From a checkpoint of a small image classifier.
Model: 6.79M parameters, 32-pixel images, arch resnet, norm batchnorm, depths [4, 7, 4], widths [64, 128, 256].
Data: 88335 training examples, 115.9 epochs.
Rows from block 11, named by matrix and row number. Each number is 128 + 32 x the weight over the matrix's rms, rounded and kept within 0 to 255. All counts start at 0. Numbers have three digits each.
# short1: shortcut pointwise conv (model.blocks.11.short.1.weight, 256x128x1x1), inputs 0-31
short1.0:047131110162130129130171097088191099190061139124148141125163115097121153127043153128152147118097
short1.1:077135127110127112090096106101156134141133141108144123124111101168112130098174120149176121171100
short1.2:178120138130071111121115094128102123149123134133116144145123154087122072221099095105104123143095
short1.3:188098161117127095156134126132132092169152143112087153125099103106120143142096158113116128124157
short1.4:139097130124109149125102118090117123135142135136132124137089138140148134106094089157135144157124
short1.5:135136111121144110116143161122130139092075137131107115159124147195078097145145187040165146095091
short1.6:084122190109158137166074091178177133086107186138076103050095114247119161070106109139178141115149
short1.7:137077053101155052141166083166089151134140125124083151112133115102118121082153094084095106116223
short1.8:187170129104115179083109113109151163126115185138135075149142132137102161103109076104067072145088
short1.9:110143102126070139100108122179110105113130124127139060109098103128167163141085124131063168104142
short1.10:122099106140082194191153133112082071138084094134126149119133125158099121149170111136118171115112
short1.11:113108132165097196143154155078100099152188128122148140130140155164131103090176077115159108173155
short1.12:082107143201130165115088133109174134167101089163084178133151118076131118047066132088111123174122
short1.13:132168078144114135114165121087118131075188107142105165153188143191118183134086150142105132140151
short1.14:040164103135134171154165188119054119154103135154191125102201139146111121080129168116095111092171
short1.15:127154114138124105122087107124156144101121145108163130107163174189134134082171116145087106144070
short1.16:133144099107124086145076095157117109157110078125095157135117142127152106091077126128122159141096
short1.17:120115118128133177126063097095092122113124086114083131115119176096104140131179178110132139075117
short1.18:079123096133152175059120143122144089132094144068128136127223210158119137105224128100109094090106
short1.19:152110129082118143101136136158132117129131120116108099194092122114107148112173065177121086155161
short1.20:154167151120167172082102117129122076153090177082115196116066166153109146158112164152149127116143
short1.21:202133124130113112122150154113100132163112144095113141162111135142170107125112168087129103107076
short1.22:164078064061144133085105135152116153111073191079128174152123112112153099084122107117159117106106
short1.23:117137160132163157149130099067091143147188093172133125130118098101166136133119132110127149095140
short1.24:154136132118136183202125143087140122069133092074116144159178166117188135099177100094111135141106
short1.25:111121125114063137091124158142134107160131115146138148157104139129135095108116114140138101154102
short1.26:112097092114109097124133112143143155115112081135146094112154153090104123140154160093099115142187
short1.27:127140123124129170150132173152084111161107091112133130153145191082135120107202125067137097143093
short1.28:103143077155146073146092105047092154168103074118143149149178134081078122168092137092112087075071
short1.29:134128134155068205148128120091158113186130131165146113096112120160166214131144182125088105070119
short1.30:129154142136156160145131111172106165103157105114125150081090123140129121140126172210089123174187
short1.31:127144121150111152066109121092129082135138135169110098152142174108099139131127124119145125134110
short1.32:136121107092134142143134102142084081103139092132113157103119108147105134088098093121097120154158
short1.33:154109113146125085091141098159160176131112110182174091115130120157101184158117137139188128154137
short1.34:155112151063156114133117151113105133116135141133092155133122181061107075142111162120150134124154
short1.35:130133168094133161146102133155069158155112070145142147133116121089113137150117141130092149148079
short1.36:115079091106121158193097121089088108102128080137088165056147107175132088129103113108141115150122
short1.37:079115155145125217085118125104103130144188144116146106140117140126102144147055125182155188134072
short1.38:078072130138109138135095124147057126053115137126106108125108143092172121099122109141187140148183
short1.39:108107151127043128137176105091149095124155116087137124173137105120105103088182129099236126127148
short1.40:129091162117130159166110133141105180104138129130132168167193159145099128153110129145135111148188
short1.41:202098104091142184122110116123119152115172079137097178148127145168091140160139107127110169164110
short1.42:131093190122135127130130101137095160176150133088121106140133143090062156169136086136076133166081
short1.43:160122120173126153120143109118094121111144173151065150162073117189133118136075111168119142208141
short1.44:064188135131153157083166118094139143131071139109155088117156150064140137119133167136100148105130
short1.45:115163148175127121173134093096150094119093147160120172171147091146086134156118234153099083084130
short1.46:125086127149188121179111134171155119097176124112150106167152119077099118141100156111107152170147
short1.47:124114117108159108157121145109112110103110158144174135125147120146133130244134131129069096119087
short1.48:149114136139145098148122119212093105118138053148122130082135189231148136107107140136168110098120
short1.49:116099082145179156178085123105095096137159121139150101136116147153073155124117128124139110141148
short1.50:128184108124122227150112143040123161132171115124156112105144118142087141146134140103175144118096
short1.51:087041132091154091181124162205164130106136076109078085143057133081073121119143068189108081157099
short1.52:052117158151152166103158152101146175155169098126115109132104137060097090090224160084078119177080
short1.53:166131162043120106121191149158086116129135164105125135135067142141152185119131157128115170091083
short1.54:118088217087119122134100138154093105149150138172102132161167114121165121114085083194104078162117
short1.55:149145137059142128122141172172168107097092123161114117123129070072159170052086131109155127146112
short1.56:110082133088063210188159152142089114146167105164095113129163131106173122114101188114131112147126
short1.57:132172113182116118071114132116151093087151116126150119141123127098230088080123166092173106112121
short1.58:210190091111130165159149112126138155123159146154146060159100076146120141145126119100129131120182
short1.59:144125124184148134108147167098106106084158116119153142111137190141158113125132139180096102144131
short1.60:151097141117141099160119141126131185118097141173112065090128117200072092129189135119080133128103
short1.61:123118141089107116101156097192105141102145189056144123162173127127166179120114133122170139074094
short1.62:100153106144166092135136135175101130137093095162086105086143133071113092103140122100128125127171
short1.63:159158152102124179133114135113109105092121110128154137135147101148125046172123113164087137115116
short1.64:106115139097136126112173122142172129144131141097134106148107107153141141103077099110108126096122
short1.65:139121163103176141191089124157115131078097099132115106092165144165093095153122126137108106138145
short1.66:138148164159124145137094133059086171106069101123116127156128102147124070182138140136163123138087
short1.67:096127182173155125122143167163082137102123130169143145177123036130100108127061198131135144111134
short1.68:182081167142157116137097096145099047138141171195155106069092147151107115127147180194161111146131
short1.69:150111157111106102144110157160064097119115160156128140112144055147116113112112064080096135090202
short1.70:177151162076133144080133060196105096116120114129127098129112165155105114082149111143169135118138
short1.71:171103180144110167107150129124079134093124130094129165159125072134191120101223146140151097146143
short1.72:114170099141092094155154114090130121238145065123204154149093129136197107151144133124138121136121
short1.73:091156086090101131162108094089188076207139138093195136151141128088235169150110080129150109090165
short1.74:151119108081139093115073107121073147102168090106133122115071219106165154141175116105139121125114
short1.75:175099150178185132155124113106061094124114171150114091109142173147092154150114134158109056149136
short1.76:092162154120083145109105116117108132151157167123164127137122149147151125140106138138094109104144
short1.77:129125166098094170143107109136170165106168128143092096130103111131108088133128110140067194131109
short1.78:170123119130184167096170100162064134117165154110117088096116111098161167203142124104149141100189
short1.79:143107179141090115137083122111093109107106148141135147138117102071125126122138110146091164098140
short1.80:133115116127158170167171154208130120126068126119135128132128095071061064110199152131161080132111
short1.81:178119183125164079138123122114149128151130135116118088119143120153135165110142193172124148158102
short1.82:143114151108122141098120106126120099096132107101085153123147103137095177121137136128117137145131
short1.83:124157120121178117141114133130105104149102126182133135077084147103196089135122078113181127055109
short1.84:143174134127086119128173138208140107129139116132121129202102145098142111174171108092135104097183
short1.85:078187098116135100100151214105108130132178120169196113132111083154135164135129189115089145133141
short1.86:133176152093149101168133116126215106138171159142108138106102116131136166116137079127102121123093
short1.87:131078228100146176142090144117090124115131118129131125182072067137042151130120104178149112126084
short1.88:102121108094118171153125173135181143142192109174135130075158124163094089149098077105100152062091
short1.89:050169101137067136098092161045090090114138087125131123145094132051089153068160075110069102182118
short1.90:164096175150072128072168123035166090097143142099126093127112090118115139111115156134230113125165
short1.91:134115082149155135146130115166139168119150178167077109149130127068148127079153150092182138115111
short1.92:203155219160105095105107112136092085102133162084127113161184177146155151134145144149106118130175
short1.93:106082155145134075140092125131121088120131092116146179126145072145093141098102131129045152136120
short1.94:166164191144109172100122136134116089069130169117105179176204148089171141153136097141152141084156
short1.95:041120106116122175131143175129162163099105104112139124126126097111139146139118216137138164143140
short1.96:135158159138102139107131101104163164153099123074079090146127172130107120107127159146105095146145
short1.97:096185108161094095091104132138147154144087104157108161163157129106203146111176135084111136132088
short1.98:166184144126177115127152140088068150160151137112132151127126136132163128138153147135083177128147
short1.99:100122156141132172096119152153099123148136133119141155132133134099162105108112138164090129163106
short1.100:195154128095139105102101114111172088124113142081119125162085094174114182144146137129205057148147
short1.101:194196145139186113081110098156111127147097189114069097126155085117089110171179136164160145141181
short1.102:108115144109129110128119169127173150146135157123124085127101058126093148135159100144212126199141
short1.103:133128191143140123132191124175119122205110107132179144130137192109090102084126105152173138137126
short1.104:118061159139098088113114065088208149082092149125098151135155071124205122119166114132119096117167
short1.105:083100088159099168090107091190198074125203112156103091182101137130115123123181174090098165173181
short1.106:181145105155172162173105122103111085137067119090125122140143139136107126151122142115156166126153
short1.107:164109167082116105135178078160129119097127115145139125082075131104123072108133096107115125117137
short1.108:139090154119133143135109159141185103141159185166111134126085147075125128132143150083110138159163
short1.109:135144189088118101111107156087140088114116056108107131118181111169062157116129097131135076107146
short1.110:198128116065134114081104169099124089157116182092224124096156107110176174119104118088125124095141
short1.111:231142146087099132144099100140104121118067143103137174132038101097197144156130114098089132189149
short1.112:091170143089112117127092219126112139126184136099108111142104132134131182080124144144151161104200
short1.113:133045185125137130178076109170110113099172177125137122204158114104150126144121095128131108139137
short1.114:147101159109112138101094112098132121165123152061158077128089120112090143090176166093119144118096
short1.115:166110147094138116153095102237053112090140129119099110116108154138138109131118091142131092068168
short1.116:145097181146163131118169111165066145174121115150116121115088125108083101088138115094148129163072
short1.117:127190123113085179098052117101124141063158128131079119132168102169105169119157117121088150130127
short1.118:173184165128116099150143089141079112106131165139074103106119173110108136065074169067123148202120
short1.119:144086190139094167182107110113108101106142181143131154128165102125105130136135125187165106070157
short1.120:120169073120149131095122112156146162114116145130152102110100149126113127144123092143085138122179
short1.121:100143152114114229148137172089143120154156108150145145152140122110083156145144112135087163155164
short1.122:114146127143114192132112137124122144121119135106083119196147105127117143114108129092139152086099
short1.123:187173087138093090104153134125146143126118197111140116120114128129124133110062061143129112105074
short1.124:141152112085112127177122110199091116082119125176069145126120156144182142120086101151141113058190
short1.125:138133083073117141129185149191158125145153187146078080117083108144153165104129159140145142117134
short1.126:106104097120148132140114092138182152172238172128145117133056174120155144112082122164096106135076
short1.127:076129138090117123125155098140127092086158172098126078152105128152180126143130097155120074131155
short1.128:147131130096073136182129117143136138067112157121136116122097099142137163127125101112107122111197
short1.129:141119051146111088138150159157082140140160172172161123128143117118095148138121046144138154141120
short1.130:112113127125139148104093161153089092148116127133179086131093127106180158151094103114161076157098
short1.131:110086158058124164150117141045116140126114115130136097103105135129134118142116147142148168127110
short1.132:105077166092184112091116127130173108113187117152142161141077137143107150120112141157109157111143
short1.133:117065155125126111148167072109148072105122130141059074092107164114114076149175176154186119166120
short1.134:145140081145138188107130190124130095163174176162130126139117107157104130129101142153124112133114
short1.135:121114182153160137141120140139104138071135105194121181127099157128100106113115108159154160201132
short1.136:122099161114123125137115110157136121100101133155119134182131111150101117104095161147138173116113
short1.137:113145188077181100139103102205196144154131115087110099071198090020121100138088116086186143153126
short1.138:124108169131121136117095120170159130160097179067086114138080106170093201103086113186120140164149
short1.139:140100107039152116155157077127115116135116142178111120065063151139094142105086144112178081073129
short1.140:183177117104121121103155127082124120155105122167134132105104151083158083235103137067098106123103
short1.141:124078110147160081099201101153162118111130097118117146146147106148078120155157115131095060120077
short1.142:145121156097094089147095127127106087086106162127130137131153147146155094183093138138144146111174
short1.143:085135231099132185163094160107141137123162104065105124102166109141085104152132111159064120108095
short1.144:183114127099122078178110110057127056114042107128108174219109144127147107058130125136073190071046
short1.145:146131163158160119134077122139080201184144151150163133063108143234120129154180143157126109179124
short1.146:171143138147089139151116129176073133120129078134016126181139098163138169081105157119137126094192
short1.147:163110138156110125135106085060192124111215131080136130145132091134110135104112122148071081163113
short1.148:109119085215153142157133093098126151118206114140098117119096102152113145128133153198098076140130
short1.149:143090162138132133172152131140059075132148112168150147090127109134190132146157094143115132107133
short1.150:241141155068078145149088087088122158031174123083123219121140111149090159114124109126146172137128
short1.151:174143157140122142152117115135097105147153121188134146081041168109051141120187096095167134129149
short1.152:132145182133137139061083180045129134128201167109125162137142126076129104162124119180121131189157
short1.153:082138134127126076134135118100129143201119164137145079121045185147090131092152094178066128122119
short1.154:159126150092138126136131119192116170135100165074112107197106103198119061123116091103032145145115
short1.155:105134165132099107103112116101116121154137127161137153153124140124159090145145146113118093171107
short1.156:103110149103115122115155128159170159106157147135167156130073173109152176149171171138139192165084
short1.157:095124075124146104178121117089134094163162112122116169070184109122121142140136196141156140137141
short1.158:143117152076114164169113097140092167148148117129090119115151158151159087110087173128155065137149
short1.159:168105117167110232109129106127071125187157097146116128102173136141134179173122098126100120144162
short1.160:229133127102114132134145149124127076149156125143154204114128193135124106163187145090117105139140
short1.161:145090156100141097178094088138087100124088173120123126125093172078148076134118166155131126106089
short1.162:163102141093156158072131118103105166075102082078109174172117123143081120151131135124190180142171
short1.163:132142104142139093145164126119156164043083203103125108129065105125113167173221201132081118102099
short1.164:168127112133150150123227061130138139141139176080095110126095037137113181076081122135120124119114
short1.165:089149114138093096172136106149050132114140101141110113170152076225129127092068156115118107116155
short1.166:077125146092165121151128110172235152094107116162149082135137114126139180103094144103112142121114
short1.167:105158112106132151113171173142098176138102155141143132094095181105173087142142089143099140127080
short1.168:113137108175054066152117105129086089125125051160083165146105150099115118190167092107114149103026
short1.169:118097103122098080123130097103084086146089143141146128068130134095122134153113096145134181127104
short1.170:122088096150087059136161148104149171097122116136127133126154092094132168105154182131166124146142
short1.171:121167127136143146095150192129186121171114154085101106091147163122135132178093089178134126135136
short1.172:187103147118137149174091109188119091152119065172109081162087107109158124066080183149108128150058
short1.173:156142124115121153131132085099185135058101163081100135100120149112104069150091124125150137144176
short1.174:136112075111124145151159152073124074166145120122143130122143121118221116156142130134178099126113
short1.175:143128090166120174138155165149110137170115101121081126117078142073168132098164092148148182130128
short1.176:109138137109179093134081135096146114128195128128145102128090111152092096129121083127046125155137
short1.177:151181157108141199099122120146140154150163140071150165097122231101097180088174127080158105175109
short1.178:125108157154113175105101139149082130127134219031143133159095050186119173149092072152154117126141
short1.179:083097155088105124137069114071128119127148048160159129160115116107071142101088117106103151154107
short1.180:138149185124182127129132130144136081138135142166112172121137107139085129112192147173128090085107
short1.181:082117084106181140081111098064183115151127150109170125143085161135103175132158108144216135134155
short1.182:130111168126135145153123095079178118100181129179156113109190106166064148098100184144100117091146
short1.183:187159095097085124152162105157168084140182190137177155067134047144102129133154055090111142141080
short1.184:136172130169138123142092096075112051156137097150188134148155114100152132066103132119110107175157
short1.185:148146101107130077114186099098093125094135153090065146137083153207128111123197146093121159085214
short1.186:192150114155179150120136110147119084109094113125134133153113172126136153082140133097151096105151
short1.187:108109110192126079168136120144115127108166150173101106142118177154126135074168145134142120127216
short1.188:204059117126152255116145073122160033127169185125091121111114170101159224100115154144196078156080
short1.189:120110063155106159121107103172124151046130120172093114162145095066181145103167187108148185142175
short1.190:170083127137180123099155107137119114109160165146102111171127146113124106130083121152113069167173
short1.191:144174170130133163097134128108153104121129165124198140095144188160136164110106142109090090139084
short1.192:167136142127089075121111078201105098124161166107166144073113149166085112111127076140104105123168
short1.193:118147093160158136100205138097033083124109090130131152180159098134139092170122064062127182167127
short1.194:167165106136100078111103100118121146130079156145119087069103150107089156145126139119147157165107
short1.195:176135108095145147137076103131130135097137141121063169101113193160066160129092131142146167104175
short1.196:122123106063100112110154101093080110114118136128130105124111159124088142174151084150111161160099
short1.197:174126109107137106043144197178093111054123162086139100135131125171134103146193106156147110069097
short1.198:137109132131129145147149179136161108172124123168133111130090112121121082164151186114155095119219
short1.199:077160161104136132177172132105146106182143103151100157146118156101151105110140107130103134152094
short1.200:193127130141173157123135096119174101101182080146127164151069154148124154125140143089116157099092
short1.201:136099133194108112144101175130115134136114107105119124150165124132138194123097172144172080169117
short1.202:180118086161150133120185149137144123072110128071166120169142119107145160141200163161130083118094
short1.203:136077146137182161136128083115111133121115180173126154106152125099126151133105132098118143156124
short1.204:163118147161116139091174122156137137142146217127168104138174117097124102112166106105153149148083
short1.205:143108150071142134138138080101147077080140107111156127093140163123163124132166130131147175123114
short1.206:173108111185097084130122094190116093128101149073104097134126107099154127154138120113194155117085
short1.207:139137130094138101160122130163178097157134128156131138078145070092088128126099141125105130132163
short1.208:175131135150208097140099152121126101140109147130133162097120170136147150139159103180097132127109
short1.209:084128152170154142131074137103102122103128033112190126168116127095164100137139129098100183131098
short1.210:084166108151108082127135113159112123171108132151096129139148169098090102135126125165152147142145
short1.211:139100117129115166119126111050163047115131171135098131060141152086097116185108093178097120151087
short1.212:151177105115146108127209174072112095106075166129211097156176103095094165102089103111103088132144
short1.213:102132131123081108153146136169068140120177112122144151113192101190111139158176127084098168116116
short1.214:121097086118125167167134083232139129119126111175129081121073122113125123157130107114154109164139
short1.215:144140092147201108167156096145167111168171041135154139102166116156134090128135133176112116152111
short1.216:096098120132098152100133167124129117131131103128143099103145108196144174121162081114182146150105
short1.217:147113133090187080120126105123081089190150091144111135113132136137113179155139139132202126098137
short1.218:162119132097103143133143123108148107228121116135178160124150153119123061074116126123104135111152
short1.219:178166122130064164134163206150167148117109116125109080103081100097070084163132126104138109133032
short1.220:170196224093171168168113073100153090155158124162235114121112092131228145168121130086069102120095
short1.221:170137123107166076079100074160131123140140142183112120149130159131145115154115069140132127167107
short1.222:112131151101140147151115126102130133095141158148088149080164146150089157134123130167154140147115
short1.223:117171069132137136107157154164136085139134121080124119151132194129162165098113114073139114127139
short1.224:104144146084119127124135094131139120150168145144098111141169102120101138137132149127198081116090
short1.225:097157169121104121134183124068129155131092146102180082135129156171188129151083120162081116141145
short1.226:094107106070077209134126135128131137138130188152182128116086129134130066137199145114071126138111
short1.227:120124191139101096157113131121106129155109106136095111183104176098068116114088093195180115172116
short1.228:153143137109074122153170213135173120162094117179091167099121170076116166181122134117106156075085
short1.229:071128141152113167103155165102102161105109102072176120137152121154077083157127109124118111125110
short1.230:103132132121097192123117165115116125130137126122126125163151122124172119083127157126114096143145
short1.231:163137178114156150148095147137101101086090172161105152119121143067137138161088242193182086106124
short1.232:095124167104157123128128136096077103163096122157127068098090162114124105126159153125115154120134
short1.233:227094070180162112147180130094216114159112104139133124126127108092078073101122141141106117151114
short1.234:103140133092094133161143110136114084154088167169149079090123112109120155122181127106189171129093
short1.235:139109077146079135079070130134094108131087129083142127125137151158128157098152134064149125087137
short1.236:138158126087185099115173116113146118151137158133109122133137098125144155089098119135112144155167
short1.237:092113197135209160141160123111153131074195120182114074130126144158142128095135140108105152128082
short1.238:148089128093131160153111168118162118164124164136087119081077121140063103144120151107144180107147
short1.239:215142145155127093087119129161136173177133136130116097103065140112134157100135145089127122125082
short1.240:144111154108146146125123112105096136129179063128091140127128104137192120145124132166130117100128
short1.241:157115155124105094132133144175091147092140121130153106113141176153167119122111147143185104125118
short1.242:171101176119134186122074108128147080138149127172089098088112120151117130083100080125120124072088
short1.243:128176112131192160133120133085109080130133083074129111156129097154114123122158109136139180116124
short1.244:125108083130108115102075103124224132103122087150052118167107097182194153086074121154207185190104
short1.245:129073163149127137162133179096079088138156143190150133167152106139111077153126174154096157142097
short1.246:113140131134092129087176080069126097165081113085168087150197118107108141129126118160153123136102
short1.247:159122082163084149151164152073141132152089087180181208137080125035141147093138212082107095101166
short1.248:037080159079163218095129113146109129134145125068124136122134075158134197081103139132114126163166
short1.249:131172091122157117108108115119165114147102106133096143124090121146097115109125142110090150116111
short1.250:117090112120104149123110152147122144111155110104168118159095059168080110110135097164084144159144
short1.251:144117140093097146131106118123048090098137125129094097124077086127127094142076186097137131125139
short1.252:144145149100145110124146102163081128096137148141127119129098152142112138150091140171109160108140
short1.253:127156138107144146118149133090112119168146113129098091091126151114174110064086091127102101140087
short1.254:192106079062115128134147062129171149132158177124124110163086080179255124158149133089165079168099
short1.255:116080185093164104189131087127154136104097144134111120124201121087102094148105171126129160112109