Weights of a small image classifier: 6.79M parameters.
Rows from block 4 of a small image classifier, named by matrix and row number. Rows with one number belong to one channel. Each number is 128 + 24 x the weight over its row's rms, rounded and kept within 0 to 255. All counts start at 0.
After each channel's rows are labels from the 100 images, of 14848, where the channel reaches its highest value: "colour at peak" is the nearest of a few named colours to the mean colour under the peak. Only what is clearly more common there than usual is listed. The data: telescope images of galaxies (Galaxy Zoo DECaLS).
# convs0: first 3x3 conv, stride 2 (model.blocks.4.convs.0.weight, 128x64x3x3, each kernel summed), inputs 0-63
# convs1: second 3x3 conv (model.blocks.4.convs.1.weight, 128x128x3x3, transposed, each kernel summed), outputs 0-63

convs0.91 [ 84 160 121 129 143 123 130  94 145 147 121 143 148 107 127 127 136 127 145 111  99 160  77 135 149 134 131 163 138 175 125  83 144 180 112 126 102  89 149 149 130 165 146  92 121 161 132 136 107 132  76 153 135 148 114 149 122 125 141 149 164 147  98 155]
convs1.91 [ 92 158 117 156 151 161 146 115 139 147 135 124 134 157 139 132 146 109 122  93 114 100 123 141 125  97 137  78 117 163 115 128 113 130 118 129 128 139 106 129 125 160 106  84 134 164 114 122 103 146  91 123 120 138 120 164  76 120  95 104 113  89 151 135]
colour at peak: grey; brown

convs0.18 [101 176 141 151 109 106 133 160 143 141 126 127 108 115 144 108 107 118 130 171 172  91 120 175 202 111 131 101  94 111 126 166 150 102 142 122 147 141 115 135 171 113 119 128 103 112 146 140 113 147 134 149 132 144 129 172 103 123 147 109 130 155 108 156]
convs1.18 [132  82 135 138 122  98 136 152 114 119 100 143 169 148 136 110 155 161  82  94 122 133 152  79 176 107  85 133 134 149  96 144 191 103 133 134 125  99 136 145 104 144 137 145  99 164 146 138 111 115 166 122  97 124 132 151 143 105 109 151 142  88  93 115]
colour at peak: grey; brown

convs0.101 [119 114 157 168  96 161  90 114 117 154 129 123  82 133 138 143 105 183 118 121 134  72  89 118 173  88  88 132 153 115 133 116  99 130 122 151 122 140 134 122 132  91 105 179 136  94 139 130 107 111 124 101 151 118  98 122 124 122 111 110 155 136 112 130]
convs1.101 [125 164 110 101 178 116 110 184 103 114 101 106 117 140 112  80 129 129 137 152 144 158 107 114 142 127 148 136 132 122 135  85 168 171 104 134  98 116 169 149 108  92 145  81 128 143 106 150 115 118 111 108  81 108 135 117 152 102 138 119 113 112 113 132]
colour at peak: brown; grey

convs0.125 [100 113 129 155 142 143 130 163 146 131 130 128 195 152 139 122 123 167 122 108 120 158 142 141 165 131 147 109 125 148 123 101 137 135  70 123 115 106 175 121 102 150 174 140 127 112 135 109 129  88 132 114 163 111 140  66 148  99 165 124 132 138 101 125]
convs1.125 [115 145 118 145 125 152 150 117 129 150 150  89 124 130 140 125 131 144 157 138 139 114 134 113 119  90 120 148 158 167 102  85 118 110 108 146 155 138 134 132 146  76  87  83 147 141  73 107 125 122 143 155 149 137 118 102  92 104  87 127 119 142 143 150]
colour at peak: brown; grey

convs0.13 [176 111 142 150 154 130 126 138 144 137 114 136 124 129 150 142  97 137  91 173 115 100 156  89  98 112 147 144 107  81  93 149 136 139  60 112 133 141 127 141 101  98 119 129 115  86 132 125 127 106  95 117 144 131 104 148 172 153 165 133 143 130 160 152]
convs1.13 [187 134 128 170 141 105 115 113  96  94 115 102  98 153 127 124 144 137 126 140 122 131 163 113 113 141 144 112 138 101 165 155 155 161 117 138 157 103 112 107 154 165 165  81 181 161 114 146 104 151 102 117  95 117 117 140 140 128 110 142 123 124 110 140]
colour at peak: brown

convs0.31 [104  93 146 135 117 108 140 211 112  92 111 128 124 151 136 140 144 128 127 144 116 112  95 133 156 118 163  81 119 102 109 159 136 146 115 123 113 101 110 143 135 140 106 122 146 126 106 166 169  80 141 153 133 145  99 115 144 122 125  97  84 105 102 157]
convs1.31 [140 121 104 141  99 117 130  97 152 134 119 121 109 109 115 126  87 102 141 143 123 164 116 102  90 144 132 122 115 144  96  87 139 155 146 168 103 150  68 206 145 143 142 114 133 164 154 132  99  93 108  93 135  93 122 133 131  66 143 132  87 143 132 136]
colour at peak: brown

convs0.99 [129  87 127  93 155 119 169  99 106  79 110 188 135 105 139  94 108 105 163 150 100 133 130 115 153 154 162 115  94 102 138 110 109 137 119 153 154 111 132 124  92 129 108 151 133 167 132 117 120 192 134 138 120 126 133 123 114 112 119  99 153 109 134 154]
convs1.99 [111 117 119 152 129 120  93 169 125 136  96 110 139 138 106 113  90  99 116 130 184 132 139 150  87 163 127 104 130 152 102 162 122 107 150 127 125 134 152  94  88  95 103  99 121 105  99 114 134 144  95 126 125 143 158 117 108 134 120 108  99 136 153 132]
colour at peak: brown

convs0.62 [131 145 100 116 143 149 112 199 129 113 128 105 142 138 112  90 129 147 179 103 114 126 104 112 115 133  89 154 124 154 121 121 166 168 134 102 115 171 128 124 120 145 130 136 115 142 107 112  98 109  94 173 119 149 122 159 168 149 125  77 151 112 148 116]
convs1.62 [156 127 123 146  76  99 128 142 122 130 111 118 131 173 128 120 104 159 114 173 148 102 120  91 102 100 128 123 122 150 119 109 142 103 105 138 126 136 120 114  76 132 111 119 154  71 130 116 108 159 134 120 129 135 128 149  98 142 112 105 118 104  76  98]
colour at peak: grey; brown

convs0.54 [ 93 112 122 119 120 128 124 107 113 165 138  72  75 107 110  94 131 100 110 132 117 136 109 123 105 132 130 120 118 146 115 109 171 109 153 169  98 160 106 170  94 131 145 134 159 128 140 127 118 107 169 192 109 144 111  86 137 149 121 140 122 156 125 115]
convs1.54 [114 108 124 162 129 106 130 156 138 141 173 149 166 108 151 144 177 108 120  84 102 141 186 164 140 165 152 125 154 115 104 138 114 138 176 125 100 132  98  89 135 149  90 124 112 123  83 166 184 148 130 155 121 111 120 108 145 136 120 155 138 112 148  94]
colour at peak: brown; grey

convs0.122 [ 99 168 142 134 121 110 143  91 112 231 130 137 127  98 158 155 158 133 103 119 129 128 106 136 143 122 110 132 140 114 121 110  78 102 118 185 138 113 101 102 137 130 118 164 125 129 127  94 116 135 133 168 106 128  97 129 134 131 137 128 112 136 152 138]
convs1.122 [151  94 154 172 164 128 130 142 109 150 159 145 145 139 154 121 116 127  79 137 113  98 151 143 163 131 141 129 146 126 123 111 143  97 170 154 100  85 104 147 160 137 141 105 134 157 119 128  87 121  98 102  96 135 108 110 177 155 145 127 123 148 109 115]
colour at peak: brown

convs0.34 [186 123 121 137 134 138 130 109 130 155 138 165 122 105 105 149 126 150 149 150 137 104 117 169 155 190 132 135 138 140 115 121  91 133 140 109 154 102  79 140 148  97  84 161 156 142 115 102 138 103 157 129 118 163 130 140 131 117 135 186 112 149 147 151]
convs1.34 [159 112 115 134 143 146 113  56 131 141 142 111 181  92 168 130 116 177 140 120 151 118 128 122  95 128 116 128 121 143 142 122 154 125 103 120 129  77 174 109 125 113 121 140 117 144 146 136 117 134 155 120 124 128 144 126 171 136 116 164 132 158 112 104]
colour at peak: brown

convs0.19 [211 134  98 136 155 149 132 152 144 164 132 143 110 137 145 166  82 142 136 114 135  97 119 115 158 164 136 100  89 190 129 133 101 123 140 139 118 116 144 124 120 127  94 173 129 105 120 123 140 105 135 133 143 152 161 163 121 146 112 155 115 133 118 141]
convs1.19 [130 129 174 105 148 121 114 125 156  93 145 138 123  88 113 104 126 120 122 106 152 107 150 113 130 106 104 180 127 145 129 128 147 121 110 125 148 146 104 113 116 132 124 183 103 105 175 132 140 145 194  93 141 120 135 117 125 144 125 149 113 140 143 137]
colour at peak: brown

convs0.115 [122 163 151 114 131  99 125 109 147 129 139 113 128 113 168 124 131 135 109 156 159 152 121 131  93 121 140 107 182 128 107  85  97 103 176 123 135 124 138 143 135 132 123 114 118 141 116 166 117 127  95 187 141 139 114 184 118 113 132 102 180 151 172 114]
convs1.115 [119 106 118 166 126 129 120 109 126 135 109 151 153 122 142 149 133 113 101 102 136  86 156 133 135  90 139  95 148 156 150 113 123 147 125 142 116 117 141 122 138 148 112 148  98 127 136 123 116  83 125 106 122 127 124 134 149 174 151 157 126  93 137 108]
colour at peak: brown; grey

convs0.118 [177 111 140 136 125 118 132  82 150 161 113  96 134 122 112 153 105 105 119 130 122 116 173 115 139 139 138  90  86 110 157 131  89 129 137 168 114  90 125 132 143 144 120 169 124 136 136 150 145 109 115 152 156 125 149 182 120 127 138 177  94 159 171 136]
convs1.118 [ 84 128 168  90 113 145  98 128 112  94 107 101 156 115  98 127 104 146 140 136 142 113 145 127 113 116 166 130 152 113 143 119 107 127 120 114 128 160 141 125 127 128  88 109 125 160 194 159 146  93 140 145 126 105 111 121 166  93 130 158 100 176 132 143]
colour at peak: brown

convs0.75 [145  97 155 168 105 141 116 122 162 131 134 133 124 126 126 127 125 124 115 108 115 105 156 178 166 115  76 121 158  94 101 170 123 155 109 176  99 154 132  52 128 130 153 118 140 145 144 105 139  98 137 136 161 128 119 119 118 123 130 142  97 120 114 160]
convs1.75 [139 139 138 105 137 116 144  93 108 133 169 119 138 109 117 122  87 141 109 154  94 140 147 126 110 112 111 128 149 175 120  88 126 106 131  91 156 165 159 157 103 135 157 114  88 141 107 134 137  64 108 128 137 130 143 163 138 116 124 112 122 144 122 161]
colour at peak: grey